A small sound classifier, trained from scratch.
Model: activation quick_gelu, layers 8.
Training: muon at rate 0.016, 21600 steps, batches of 64, held-out accuracy 96%.
Data: trained on short read English sentences (LibriTTS-R), 26041 training examples, 53.1 epochs.
Rows from block 4, named by matrix and row number. Rows with one number belong to one neuron. Each number is 50 + 12 x the weight over the matrix's rms, rounded and kept within 0 to 99. All counts start at 0.
# fc1: MLP up (model.blocks.4.mlp.fc1.weight, 1920x320), inputs 0-106
# fc2: MLP down (model.blocks.4.mlp.fc2.weight, 320x1920, transposed), outputs 0-106
fc1.291:46 53 56 35 59 56 63 71 42 29 29 65 64 58 67 57 56 51 37 39 27 71 51 38 12 76 54 66 62 52 43 62 33 48 66 58 71 39 54 47 51 38 61 63 51 48 49 60 52 43 53 49 44 40 68 41 79 35 16 57 49 30 49 52 55 52 90 55 67 60 10 43 40 64 81 29 42 38 39 21 68 66 54 56 45 39 50 51 46 55 37 49 62 51 71 68 53 69 56 55 31 47 75 35 57 42 73
fc2.291:73 66 84 50 61 53 86 29 40 62 30 32 54 42 71 52 50 60 40 36 39 45 51 63 49 59 36 46 78 33 78 49 47 61 42 73 68 46 71 77 28 44 67 47 56 29 41 46 35 45 71 27 44 49 69 49 32 51 31 70 53 06 57 63 37 55 43 62 52 54 24 14 39 45 56 65 50 70 52 50 33 68 61 58 46 54 29 48 32 30 43 38 58 64 56 38 51 47 65 44 52 44 38 41 40 41 60
fc1.292:30 59 56 49 47 39 46 48 57 45 31 53 47 49 50 45 51 55 54 41 49 48 51 54 58 52 59 43 44 34 47 41 45 60 45 50 49 74 71 43 59 56 68 52 54 63 45 58 43 63 28 52 69 43 62 47 66 46 43 53 50 43 39 50 53 59 49 45 53 52 59 47 35 51 63 63 65 46 47 52 38 51 45 29 49 55 44 44 52 72 50 64 41 61 63 44 53 54 48 26 46 31 55 49 63 49 41
fc2.292:49 48 51 46 53 60 63 66 55 60 43 65 53 50 50 24 54 34 49 53 47 32 51 65 41 36 52 41 66 55 64 62 51 61 62 51 23 61 53 58 45 52 55 51 54 55 35 62 67 56 32 60 36 48 42 49 52 44 52 44 54 53 61 51 45 50 63 46 45 45 50 61 43 60 51 50 34 55 36 62 44 45 46 40 67 49 51 51 28 54 59 54 52 48 57 71 46 52 65 53 47 46 52 52 46 60 45
fc1.293:51 57 49 49 50 51 50 48 52 52 50 52 29 58 48 45 46 53 49 56 49 53 38 45 41 51 56 56 35 54 47 46 41 53 46 46 42 39 44 55 57 47 55 44 49 41 50 50 50 52 52 56 47 52 60 40 46 50 40 52 48 46 58 50 46 60 48 50 55 57 53 49 46 47 39 49 55 55 53 50 48 60 47 46 52 50 51 53 45 50 49 50 52 44 51 55 41 50 59 46 46 55 51 53 52 52 42
fc2.293:60 44 43 50 46 47 50 43 56 44 40 50 51 49 49 50 59 53 53 49 54 53 48 46 55 47 55 47 53 49 43 41 56 47 47 41 47 43 50 56 48 52 46 55 42 47 55 52 49 46 46 43 55 48 43 46 57 54 51 45 40 55 52 43 61 50 50 53 51 47 45 63 52 44 54 46 49 52 50 47 59 53 50 57 52 44 54 52 52 59 47 50 53 48 40 50 51 54 50 51 54 54 46 51 51 49 45
fc1.294:40 27 46 66 47 83 55 68 35 39 83 53 36 44 58 34 50 46 64 39 68 60 42 10 48 59 51 39 45 67 39 39 32 37 43 63 37 33 53 36 53 43 29 50 64 45 51 31 60 44 60 30 19 67 61 40 70 47 42 32 39 46 35 68 48 40 48 68 53 71 59 41 76 38 60 35 41 72 59 63 60 74 61 42 39 38 33 43 43 36 35 44 70 50 50 18 52 45 30 60 66 73 16 28 59 62 42
fc2.294:41 68 45 45 23 57 79 45 62 44 69 49 40 70 50 91 69 38 27 58 73 46 48 37 63 42 70 56 40 52 72 21 26 50 44 48 38 62 72 71 50 64 46 54 42 10 42 48 57 52 78 67 53 68 36 71 64 61 60 37 37 48 45 60 47 56 71 52 33 35 57 54 27 61 28 39 43 53 68 24 40 65 57 31 46 39 25 61 71 66 38 46 23 28 52 54 42 51 65 13 33 61 17 56 63 37 64
fc1.295:57 35 54 32 41 46 45 39 60 62 40 53 82 58 37 79 57 65 48 44 41 49 64 55 48 53 48 44 34 60 60 30 49 39 44 45 44 59 64 36 40 41 53 48 56 49 62 43 43 49 77 47 57 56 31 63 62 40 46 43 54 44 14 36 28 23 65 20 68 41 41 52 52 55 41 42 51 63 43 39 37 55 61 35 46 63 41 35 31 55 54 60 29 51 50 53 44 54 65 63 43 44 50 62 38 39 43
fc2.295:57 75 40 47 71 46 53 53 50 30 48 37 41 48 42 52 33 37 70 42 48 60 56 33 58 38 57 34 74 53 55 19 27 48 39 67 16 51 33 69 36 53 46 49 54 37 61 38 55 35 51 53 53 76 51 50 48 55 56 66 48 55 35 68 63 26 62 19 53 43 55 42 43 46 43 44 65 63 62 55 61 45 37 40 63 37 49 62 48 39 64 46 60 44 60 36 40 62 48 51 53 49 64 38 43 23 44
fc1.296:53 32 60 53 48 37 48 37 40 73 40 59 71 59 68 62 53 40 54 64 64 49 41 54 50 53 62 45 44 54 52 41 43 46 49 49 48 35 39 68 53 45 40 62 56 32 24 35 68 67 41 50 61 36 52 46 53 39 55 45 30 37 53 54 64 36 52 61 55 50 54 56 56 65 47 63 46 35 56 50 61 51 55 59 22 49 43 46 47 56 50 46 43 32 48 44 31 59 51 28 40 46 60 49 43 55 64
fc2.296:57 25 52 52 74 67 56 34 57 56 43 51 52 66 56 50 37 49 57 40 56 38 54 60 52 41 64 46 58 44 49 48 60 46 54 80 55 53 54 37 65 64 43 29 47 52 46 54 39 27 61 41 62 58 48 59 60 58 52 47 62 56 56 69 27 53 45 35 55 39 56 49 46 35 54 51 49 48 55 32 52 43 19 40 57 41 59 52 45 43 64 38 41 46 61 49 75 45 55 47 59 61 40 42 48 60 50
fc1.297:62 58 35 48 33 62 38 51 56 61 39 34 50 54 36 43 49 50 39 27 56 52 27 52 42 51 64 48 65 49 57 46 47 43 52 43 52 44 49 54 38 57 59 55 23 36 97 35 55 46 38 44 58 64 57 54 44 68 32 62 50 43 66 59 45 57 30 43 45 44 49 48 59 47 50 22 60 61 55 51 51 56 60 51 67 55 32 48 37 37 27 56 42 56 48 52 40 63 79 39 32 51 64 75 51 30 47
fc2.297:67 60 55 47 48 51 43 51 53 49 66 44 52 55 43 67 71 51 64 65 53 72 60 70 71 53 45 53 32 48 59 48 33 44 27 45 46 48 41 51 58 36 49 42 50 60 55 55 44 40 25 64 40 62 38 24 38 46 29 56 57 35 48 62 38 65 64 45 48 37 42 37 49 39 65 40 50 53 71 56 49 49 34 42 59 51 54 49 58 54 83 50 37 62 47 49 73 63 32 68 53 64 50 38 54 55 46
fc1.298:40 38 67 55 54 30 56 37 43 42 51 41 74 50 50 58 65 41 49 47 44 46 32 78 67 44 37 51 53 42 54 62 66 34 70 34 65 32 57 47 45 49 63 56 51 50 25 35 57 64 74 49 64 54 54 64 38 58 48 64 23 42 58 45 54 39 58 49 45 45 39 43 57 59 52 71 60 37 55 45 34 54 41 58 57 60 54 25 41 33 32 57 52 43 40 66 63 60 72 36 44 40 42 42 60 29 50
fc2.298:34 30 59 44 59 37 45 53 51 68 38 61 52 38 34 77 51 49 35 53 39 48 46 44 54 37 44 63 79 58 46 45 53 39 38 61 39 65 44 60 35 48 41 57 59 27 52 53 51 55 48 35 36 65 57 53 43 50 64 46 51 75 67 50 43 47 51 57 64 36 48 69 50 59 49 53 48 74 45 45 50 72 29 30 62 34 48 64 35 43 39 49 49 53 54 61 52 36 57 52 40 57 50 72 55 58 53
fc1.299:42 45 39 52 45 38 52 54 46 29 41 36 16 43 64 33 46 54 59 45 47 49 51 47 71 44 72 65 38 49 37 44 56 57 50 69 62 57 70 38 34 31 51 77 37 30 64 45 37 36 54 56 50 54 35 26 63 35 37 44 56 39 62 29 29 57 17 69 60 66 54 51 48 47 58 26 42 58 43 57 47 51 48 51 60 53 44 50 57 50 49 42 67 55 45 50 71 52 56 48 40 42 39 24 51 39 59
fc2.299:81 54 54 39 44 44 36 70 37 45 52 35 38 58 64 51 27 59 30 49 46 51 33 44 68 25 52 41 63 56 53 46 38 62 29 56 53 51 47 61 47 21 47 59 51 52 39 51 45 73 68 61 60 45 52 49 35 56 41 44 50 50 53 31 47 69 60 56 42 76 56 22 52 26 56 51 53 74 41 50 49 48 40 29 62 55 68 31 49 52 68 39 45 60 42 52 39 49 48 29 75 29 69 58 39 53 52
fc1.300:33 59 45 56 37 39 64 62 27 42 47 33 59 34 50 47 55 51 52 53 52 48 32 44 78 45 40 54 51 44 41 30 63 62 45 42 42 50 34 26 54 74 24 47 59 51 51 54 54 40 45 68 55 42 51 59 62 42 63 44 54 55 52 55 45 38 59 56 57 34 46 46 61 56 52 62 61 43 48 36 43 48 58 34 47 31 69 60 41 38 60 64 68 52 45 50 35 42 42 33 52 39 43 50 45 57 59
fc2.300:35 43 48 55 58 40 49 58 67 43 49 54 41 43 49 50 50 44 41 53 60 30 44 62 53 35 47 51 51 48 45 31 51 68 48 52 47 40 57 44 37 57 36 63 37 50 62 36 39 54 37 50 52 54 38 58 53 59 46 63 57 47 55 12 57 42 65 43 51 44 50 48 56 56 56 64 44 42 44 45 50 45 54 63 63 54 58 45 52 50 50 51 60 51 58 40 50 38 52 43 60 54 42 43 52 59 38
fc1.301:36 62 63 72 66 60 32 34 52 37 53 61 42 56 67 45 33 60 58 48 49 51 47 44 48 52 56 46 52 52 55 45 47 74 58 36 57 31 46 60 56 44 54 46 41 63 50 44 32 53 63 49 50 48 60 76 22 48 44 65 56 65 64 39 36 25 49 44 59 47 36 62 48 39 66 49 47 64 61 40 56 56 63 38 65 66 52 62 69 69 39 33 39 63 44 44 48 42 82 47 61 54 47 50 28 77 45
fc2.301:82 57 43 55 34 63 41 42 71 56 56 49 58 36 53 44 61 41 53 39 59 48 44 47 35 68 53 44 40 59 35 51 53 34 41 50 46 67 46 65 53 44 62 42 57 48 41 59 53 32 31 33 52 53 51 12 60 57 51 51 52 40 44 61 55 46 53 59 47 44 31 68 36 38 32 48 64 31 53 45 40 32 33 61 37 51 39 53 74 57 51 52 80 53 48 50 50 64 48 44 59 56 57 72 24 66 61
fc1.302:42 53 65 45 40 74 50 67 41 36 45 53 52 57 54 75 45 34 57 51 65 54 59 29 52 52 48 69 65 35 44 41 47 69 45 31 19 31 61 41 28 46 72 45 47 37 64 33 50 36 50 46 54 52 50 51 59 48 34 65 38 50 66 28 53 56 50 57 58 52 44 50 43 33 56 17 54 50 53 44 33 63 57 51 54 37 51 49 28 43 56 56 69 69 33 57 49 58 70 63 41 55 61 60 47 55 53
fc2.302:57 28 41 59 60 40 67 44 75 50 54 36 44 63 45 48 60 54 48 56 49 32 58 44 51 47 44 40 36 59 40 59 64 50 61 46 54 67 75 59 67 50 58 31 36 48 36 55 48 55 40 41 60 64 60 53 54 62 53 69 54 59 55 53 55 55 62 57 51 44 47 68 50 43 45 47 55 71 59 42 58 37 27 50 63 42 43 55 62 54 35 52 52 55 53 55 40 45 42 39 58 45 64 60 48 39 70
fc1.303:52 35 56 49 46 54 57 28 39 25 53 43 48 33 55 60 58 52 43 48 37 59 47 71 34 49 47 63 61 49 74 46 44 47 72 69 37 58 41 57 63 60 46 32 61 30 41 38 64 41 43 59 30 45 39 36 59 56 41 60 50 18 60 64 60 74 58 35 41 26 56 51 60 59 55 47 67 73 58 52 41 43 57 42 57 46 72 37 39 69 37 49 62 32 42 48 41 52 43 46 23 42 47 28 42 43 45
fc2.303:44 49 52 42 54 37 50 51 37 47 50 22 39 40 34 54 46 53 40 44 43 41 45 45 43 72 49 69 36 35 51 66 57 60 39 51 23 42 47 57 66 38 47 60 57 46 52 36 58 63 33 65 68 68 38 64 39 68 59 38 60 54 81 64 61 61 39 66 62 57 40 47 46 71 54 55 59 51 53 47 50 35 45 47 56 68 49 55 39 42 62 24 48 51 52 38 32 41 67 38 59 60 68 28 45 58 43
fc1.304:34 43 43 62 53 37 69 49 28 18 41 60 61 62 53 27 52 59 49 60 51 24 42 32 59 21 42 46 49 63 73 35 12 57 26 78 67 33 55 55 43 60 29 60 36 47 41 50 43 52 43 39 61 42 53 55 60 61 59 54 36 54 57 64 52 49 69 62 62 75 36 53 31 48 66 48 67 65 49 33 65 72 66 59 59 60 60 25 66 39 72 70 50 50 41 49 52 41 47 26 36 69 48 59 50 55 70
fc2.304:37 55 68 48 79 46 52 65 63 54 62 35 04 61 44 44 24 42 82 73 20 37 61 23 38 32 33 37 63 59 46 38 19 46 35 37 56 36 54 40 28 66 06 23 55 50 75 33 26 66 76 66 60 35 54 49 25 59 62 41 25 47 29 59 54 39 50 38 66 40 44 56 38 57 39 63 41 45 74 61 37 53 29 80 71 55 48 40 19 36 50 61 67 38 65 59 57 47 57 65 47 51 22 19 42 65 28
fc1.305:40 55 53 62 54 50 48 45 40 42 66 60 54 49 53 56 45 45 40 75 48 46 52 53 67 42 58 44 62 44 49 43 57 60 45 55 51 66 50 50 37 58 50 47 31 53 44 43 46 32 41 53 57 57 57 39 46 55 26 64 39 52 53 45 49 49 53 63 51 35 24 55 57 53 50 59 60 30 57 52 47 64 31 62 48 50 40 41 43 43 68 60 74 52 46 49 51 51 49 53 58 48 35 54 49 49 42
fc2.305:52 41 46 46 51 35 39 43 50 46 62 48 55 52 42 52 57 50 40 45 60 49 61 50 63 68 71 61 46 39 46 54 34 56 50 49 45 51 38 49 48 35 53 51 69 50 61 47 33 43 63 41 52 57 36 44 49 50 54 59 47 45 52 59 56 58 49 52 43 53 57 49 47 36 59 45 40 60 44 47 42 46 61 65 57 44 44 68 35 35 51 51 38 47 57 65 56 52 25 51 72 41 57 47 32 45 37
fc1.306:43 50 47 37 50 50 60 50 49 50 49 39 61 51 50 49 44 44 37 48 57 43 55 58 66 37 56 53 47 58 43 49 55 56 42 61 51 49 50 56 47 45 55 64 45 61 41 47 54 41 49 49 41 36 55 56 57 40 53 63 44 55 66 37 51 47 56 46 47 49 54 50 50 51 46 60 64 50 53 52 48 57 57 60 54 49 51 54 49 51 51 46 53 34 50 60 52 59 52 61 52 48 47 44 51 57 46
fc2.306:40 59 42 52 55 53 29 44 41 48 38 60 51 51 46 48 48 50 41 49 50 42 63 49 59 44 49 44 49 51 59 48 52 52 53 67 43 33 38 51 49 35 42 59 59 47 47 51 55 59 49 48 57 55 58 44 49 30 49 49 45 43 52 54 58 49 53 40 58 57 47 52 56 52 59 44 61 44 35 47 55 58 39 47 50 50 52 59 61 58 56 51 43 59 44 58 53 43 45 56 51 46 53 46 51 48 43
fc1.307:67 41 52 43 38 50 50 65 37 67 58 54 55 45 41 43 23 56 66 45 48 61 51 54 49 63 50 40 49 47 63 39 76 33 34 55 61 84 57 63 38 62 28 81 47 65 71 42 43 40 37 54 64 58 28 68 51 34 37 46 54 36 42 65 27 61 42 48 47 44 36 22 50 45 39 34 49 46 40 36 67 70 65 66 58 52 36 71 60 53 40 39 63 63 65 66 33 47 59 62 52 24 67 53 55 58 51
fc2.307:73 60 73 39 55 68 56 40 42 68 82 54 35 57 65 64 44 49 38 61 60 61 44 71 61 49 30 70 52 63 35 41 55 43 31 40 57 64 55 62 46 72 51 49 52 66 53 50 56 30 32 62 48 61 50 14 44 49 63 45 68 54 47 64 66 48 43 68 63 39 44 61 52 30 56 52 60 64 22 23 38 60 42 45 41 55 44 49 46 49 45 64 62 53 33 50 54 62 48 53 57 46 41 35 30 72 58
fc1.308:54 32 66 53 39 43 65 59 30 50 48 56 55 58 37 44 43 40 44 46 53 54 37 56 56 48 50 56 43 26 45 43 54 75 58 50 50 53 49 43 44 57 39 30 59 53 48 45 69 35 42 59 46 62 65 47 59 59 49 47 53 52 57 63 66 55 68 52 51 45 43 49 57 40 53 57 46 69 42 45 44 57 58 30 58 59 57 49 59 36 31 54 59 58 53 61 30 48 62 45 38 53 45 56 32 71 45
fc2.308:51 59 42 41 45 44 45 38 56 38 40 58 47 45 53 60 62 47 46 53 36 52 34 33 60 52 48 38 49 42 35 62 40 65 51 61 66 53 58 48 61 53 55 45 32 48 54 44 52 56 54 44 39 70 63 47 37 29 48 51 42 57 35 50 43 37 58 52 41 51 42 45 52 44 43 65 26 30 69 56 32 44 45 59 57 49 55 63 50 51 39 32 54 33 59 60 50 64 58 24 38 47 31 44 57 74 44
fc1.309:54 56 48 37 51 45 56 39 64 49 53 45 43 50 53 48 39 44 52 42 49 57 50 56 53 53 52 42 54 57 52 50 47 54 54 44 54 54 50 43 45 46 29 43 53 56 49 44 51 45 43 52 46 57 58 51 51 48 47 48 59 45 50 43 48 54 51 62 48 63 48 46 46 46 52 48 51 46 49 52 51 50 51 57 52 58 48 51 59 49 46 46 45 54 50 57 51 62 38 62 37 47 55 54 48 61 34
fc2.309:47 50 51 50 44 48 48 45 44 50 55 63 45 51 53 49 48 36 38 52 60 53 57 48 37 63 53 47 41 59 42 58 54 51 56 55 35 48 36 50 49 56 54 48 55 52 51 52 52 50 52 44 49 58 54 49 49 49 48 54 56 46 40 43 50 51 57 57 43 53 50 54 47 42 46 50 52 40 58 49 62 50 51 51 42 54 64 56 40 54 57 45 42 52 60 41 43 55 45 46 60 49 54 50 42 30 53
fc1.310:46 32 30 53 66 58 56 41 68 49 61 46 55 50 53 44 68 58 60 28 70 27 76 53 54 68 80 32 59 60 38 56 59 26 50 33 23 61 10 54 36 40 39 47 57 26 38 75 22 52 29 47 42 51 73 27 55 31 34 56 59 16 57 58 53 79 58 46 73 39 49 39 54 55 39 50 48 70 50 52 73 52 64 58 49 41 54 44 48 29 44 24 56 50 63 46 52 29 56 22 42 54 47 50 75 19 44
fc2.310:42 49 69 16 37 60 60 32 71 51 74 64 46 36 60 35 50 48 43 65 42 39 35 32 45 53 48 40 19 20 76 29 34 68 48 45 53 46 58 85 53 56 46 50 55 43 70 10 48 53 67 52 43 52 58 61 46 54 74 46 55 48 29 25 60 56 73 28 54 63 53 65 38 37 34 43 43 32 59 35 51 63 14 40 34 35 73 45 42 30 37 68 54 29 43 45 46 33 42 76 33 45 45 51 69 51 54
fc1.311:29 38 33 50 52 49 52 58 59 59 52 31 29 41 48 47 36 59 33 30 54 47 67 49 26 64 46 74 53 67 57 28 46 41 42 68 30 70 74 70 54 44 42 25 43 43 68 44 46 48 62 37 84 64 36 42 35 36 59 51 70 40 71 41 63 52 72 54 56 30 55 82 66 54 55 61 55 68 63 45 29 58 65 59 59 32 04 48 62 60 46 45 44 38 39 58 48 58 41 37 49 52 58 38 44 75 41
fc2.311:36 37 52 50 42 46 51 36 58 50 39 38 36 61 47 59 59 73 59 60 46 62 41 59 27 50 49 46 24 34 60 57 41 51 59 52 60 52 37 77 52 25 55 42 49 41 77 57 43 50 50 22 50 54 65 57 56 77 50 54 54 45 53 53 32 49 43 40 70 79 55 49 51 40 52 55 44 49 66 32 41 45 45 28 50 43 49 53 67 52 42 39 64 66 61 40 39 69 61 51 33 76 36 19 34 51 68
fc1.312:45 49 73 45 53 62 61 54 63 60 39 29 54 59 46 65 60 60 62 43 55 45 52 56 64 55 52 43 49 56 44 41 68 52 56 45 38 54 57 49 49 53 56 45 67 47 50 54 50 42 31 41 44 45 42 38 57 44 45 61 43 67 33 51 48 42 31 56 44 33 39 50 70 56 51 51 51 37 53 54 43 47 50 46 42 47 49 58 57 62 49 54 55 55 48 48 41 57 76 45 63 34 54 54 60 46 35
fc2.312:65 40 50 43 57 56 55 54 44 59 52 54 49 52 50 55 48 44 52 55 64 56 64 54 31 53 48 47 27 46 35 58 57 48 51 69 61 72 47 34 50 61 40 47 49 61 50 46 38 47 47 46 53 64 32 52 61 51 66 37 49 54 41 42 46 51 60 49 53 55 41 48 38 40 44 48 59 44 40 54 60 55 44 69 57 52 52 35 43 70 54 74 53 50 69 39 53 60 55 41 44 48 44 53 28 62 69
fc1.313:26 58 62 45 43 44 57 41 58 70 53 36 43 51 46 50 31 57 37 48 37 61 53 52 43 67 48 48 71 53 41 52 42 47 44 44 69 48 32 52 51 51 30 59 44 61 59 61 65 41 53 36 55 64 53 52 67 45 57 52 66 42 77 50 40 47 50 55 40 64 39 58 37 62 39 52 63 48 33 50 43 38 74 46 51 57 76 54 34 53 53 40 49 56 54 51 50 53 41 60 33 52 59 58 62 38 52
fc2.313:48 45 46 46 72 33 49 38 48 41 49 25 60 48 62 40 46 51 71 56 30 47 39 43 22 35 49 61 55 55 40 37 58 52 42 58 67 40 58 60 55 44 71 53 43 56 42 50 41 52 44 51 45 43 36 42 44 37 43 69 52 55 60 59 40 42 55 51 49 40 53 34 65 55 43 39 43 44 56 58 39 53 51 47 44 35 50 45 57 66 68 48 61 31 53 39 58 45 31 51 32 39 55 48 38 32 58
fc1.314:63 70 52 61 51 42 45 56 43 45 46 42 61 53 45 44 43 68 41 37 50 49 58 48 51 51 46 58 32 74 46 48 48 59 52 46 45 47 52 42 40 45 57 47 48 58 46 56 42 58 36 60 37 52 41 51 57 43 29 41 48 54 63 56 75 36 33 49 61 68 34 47 35 38 38 51 62 61 37 42 46 35 60 61 54 44 57 40 53 58 39 61 53 37 45 35 42 63 33 51 37 46 47 59 63 57 53
fc2.314:56 53 42 63 49 45 44 50 61 52 40 63 58 49 48 56 58 52 45 42 52 51 55 46 36 63 44 44 36 51 41 56 54 56 34 41 42 50 64 55 62 46 38 47 45 43 71 36 58 40 60 46 68 54 37 57 43 68 43 43 58 36 46 33 71 66 51 44 39 58 42 63 59 44 45 47 48 39 58 48 43 70 48 40 42 41 28 54 45 38 55 35 38 51 61 56 57 36 40 58 56 55 45 49 60 44 45
fc1.315:42 47 44 48 57 47 40 54 46 56 54 51 53 46 55 58 41 50 50 56 38 41 56 55 59 54 44 58 57 48 51 65 52 44 52 49 46 48 62 50 55 53 45 47 52 30 61 53 53 50 64 56 45 44 57 44 61 49 52 37 51 53 51 46 57 44 45 58 49 47 51 47 51 56 47 58 48 56 43 51 52 34 50 56 42 34 63 51 48 57 52 50 38 48 53 53 54 66 55 66 45 55 51 58 59 40 48
fc2.315:58 57 40 52 57 47 42 51 42 55 67 41 50 47 42 59 71 55 63 62 52 52 49 36 63 63 48 57 50 52 34 36 49 52 57 58 50 61 68 49 49 55 44 64 48 62 57 41 52 53 60 51 51 61 45 55 46 36 48 42 41 55 50 58 43 58 56 47 41 56 40 50 50 46 52 51 36 46 56 41 66 50 44 49 49 57 48 58 56 57 60 53 50 45 56 54 48 61 47 49 52 53 50 45 53 47 41
fc1.316:57 69 21 34 60 57 72 61 35 28 11 49 20 62 41 41 51 56 41 50 59 39 38 56 52 55 60 45 64 52 53 57 79 37 55 28 79 54 33 60 52 65 71 57 55 46 54 49 71 69 71 62 44 30 61 49 50 32 64 66 31 72 52 37 53 62 74 46 56 56 53 54 63 39 43 34 33 56 35 50 73 67 42 44 53 49 53 46 54 70 76 62 58 39 42 40 50 45 35 47 52 57 86 32 42 58 38
fc2.316:54 49 55 56 52 40 54 49 53 68 57 35 77 49 62 46 82 55 70 46 46 74 62 27 50 57 40 45 65 36 39 75 58 45 62 63 47 48 61 50 57 60 51 44 54 28 53 48 24 46 63 44 44 40 56 91 29 36 53 37 47 52 48 82 68 51 41 54 55 49 32 55 40 53 66 37 66 37 42 42 33 33 34 55 58 58 45 38 51 37 51 57 45 51 25 45 79 52 67 67 28 35 56 40 48 83 50
fc1.317:54 57 37 42 41 32 37 43 50 51 37 50 55 36 46 38 50 38 32 63 59 29 45 59 50 40 66 60 54 49 47 45 55 48 48 76 56 54 50 44 44 49 55 62 46 48 56 58 57 43 66 46 66 43 50 44 41 29 53 61 60 48 60 43 47 56 46 37 39 58 50 55 58 46 60 33 75 49 53 39 47 59 42 58 55 59 45 48 43 44 46 55 60 45 55 54 51 52 55 51 67 64 42 52 46 38 34
fc2.317:51 79 38 54 63 52 19 45 48 58 48 41 46 58 43 59 35 51 48 50 43 58 65 54 54 50 53 42 64 46 58 52 41 43 38 76 37 39 34 51 52 30 38 60 59 61 50 55 63 53 48 50 62 63 49 37 68 34 44 58 43 52 45 56 49 52 49 55 42 57 46 52 52 49 54 49 48 46 39 43 59 42 43 45 56 46 57 41 60 56 41 45 49 48 48 56 66 47 47 47 45 56 68 61 37 48 48
fc1.318:71 00 44 57 99 17 18 10 60 65 47 63 21 54 37 44 24 49 51 39 64 42 41 48 64 53 88 59 45 45 54 64 29 58 62 54 61 80 00 48 34 52 48 56 86 31 54 31 47 60 39 33 55 79 84 46 50 51 53 67 68 81 36 77 78 72 70 47 75 24 40 51 99 39 76 17 48 19 57 75 86 66 31 49 57 61 42 65 47 52 65 29 47 19 45 29 46 36 54 10 45 88 32 17 70 26 88
fc2.318:54 30 65 52 59 79 74 05 70 36 64 19 37 39 54 50 79 29 54 43 92 76 42 43 47 69 29 47 07 35 61 79 41 25 42 34 68 50 47 49 62 73 48 28 74 31 54 32 68 45 49 36 48 46 53 75 56 24 75 73 59 47 93 57 35 35 49 54 48 68 45 56 40 33 22 61 73 42 88 62 47 84 67 34 37 21 40 30 52 35 47 57 50 45 00 69 56 12 65 57 50 33 91 73 51 57 45
fc1.319:52 70 48 54 63 51 44 52 64 34 51 71 57 55 50 49 38 21 68 43 58 50 38 28 74 59 49 81 64 39 27 40 48 25 43 54 78 69 57 49 34 64 49 36 56 49 13 31 52 53 53 44 44 35 41 60 63 34 56 42 54 38 57 50 44 22 44 62 58 37 62 31 34 14 39 49 91 38 69 43 50 24 55 42 52 69 23 58 36 46 43 50 54 51 63 34 46 52 24 61 51 80 65 33 38 41 40
fc2.319:57 46 57 67 52 44 63 56 25 38 67 40 56 46 34 50 44 93 44 54 63 78 84 64 51 56 65 30 46 48 57 90 19 36 46 41 54 28 56 34 32 38 25 35 49 31 48 29 38 63 38 79 41 33 66 20 29 50 76 43 73 50 46 55 72 50 43 67 31 55 19 66 36 41 49 42 64 49 49 45 58 31 37 42 45 48 47 62 67 10 48 62 59 81 60 37 33 73 60 56 63 55 78 41 69 43 37
fc1.320:46 42 43 41 51 57 52 52 49 56 56 56 38 48 49 47 41 55 35 32 57 49 45 44 45 39 50 45 49 54 41 57 50 54 44 66 57 42 36 55 51 52 44 46 43 51 58 45 38 42 43 61 50 41 61 55 71 43 59 56 41 48 35 52 41 53 39 45 36 41 62 56 55 37 44 47 50 41 51 69 47 63 52 54 40 70 50 53 50 53 50 59 59 53 52 63 48 46 41 50 54 50 52 56 50 55 58
fc2.320:45 64 56 55 47 60 45 59 47 42 63 40 51 60 55 64 35 33 58 60 47 62 52 54 51 48 55 69 49 57 56 65 44 60 51 42 43 43 55 48 55 55 48 54 57 47 56 46 57 45 46 57 55 52 59 49 33 66 47 48 41 40 43 56 40 38 62 56 58 48 62 39 61 54 61 49 38 43 41 45 53 35 56 52 49 45 41 55 56 48 59 44 54 44 54 56 43 44 44 42 36 56 42 59 50 51 46
fc1.321:28 58 53 59 53 48 43 50 43 56 60 49 46 56 43 76 39 42 65 50 54 54 47 52 53 57 59 54 53 58 49 54 48 52 47 46 64 67 29 64 59 52 56 46 36 60 58 68 61 59 51 49 55 48 68 46 38 60 59 54 54 51 47 53 53 35 59 58 59 43 69 49 43 41 48 47 63 67 47 48 39 37 47 59 52 53 42 44 46 59 34 45 72 46 52 70 68 37 57 42 46 40 60 47 59 60 55
fc2.321:63 44 52 46 34 51 41 38 44 63 46 47 68 57 72 47 48 54 57 56 41 49 40 49 51 50 36 50 29 47 37 35 48 73 61 28 57 36 41 39 47 50 42 66 40 45 56 34 53 41 57 34 53 44 52 42 36 41 50 58 51 45 42 42 52 70 57 50 58 38 52 44 49 50 56 59 31 39 45 37 48 40 54 47 53 36 40 49 58 46 44 59 29 46 43 48 54 39 45 52 63 59 60 54 63 59 49
fc1.322:48 39 47 50 56 57 69 41 46 67 37 53 70 66 64 35 42 22 61 43 64 45 53 52 84 54 51 49 47 44 40 86 67 49 58 42 37 39 72 30 38 79 75 33 49 56 50 48 37 29 76 15 44 57 57 88 50 44 53 52 40 36 26 54 50 75 75 49 45 42 41 52 14 38 29 84 68 70 77 38 35 77 48 14 31 57 66 60 50 47 36 56 64 59 69 44 65 69 56 93 42 48 66 52 29 44 53
fc2.322:71 61 44 64 63 27 41 41 42 47 45 27 75 51 48 34 67 82 63 56 76 62 21 34 52 41 60 52 52 32 43 45 68 41 59 49 62 27 37 59 21 78 52 47 41 37 73 60 70 83 43 73 43 40 28 54 49 64 69 63 59 00 32 81 50 39 59 39 65 51 53 71 54 40 40 46 51 63 45 74 52 60 59 28 59 64 66 49 65 35 34 44 26 35 61 30 70 60 52 71 83 55 44 53 52 71 64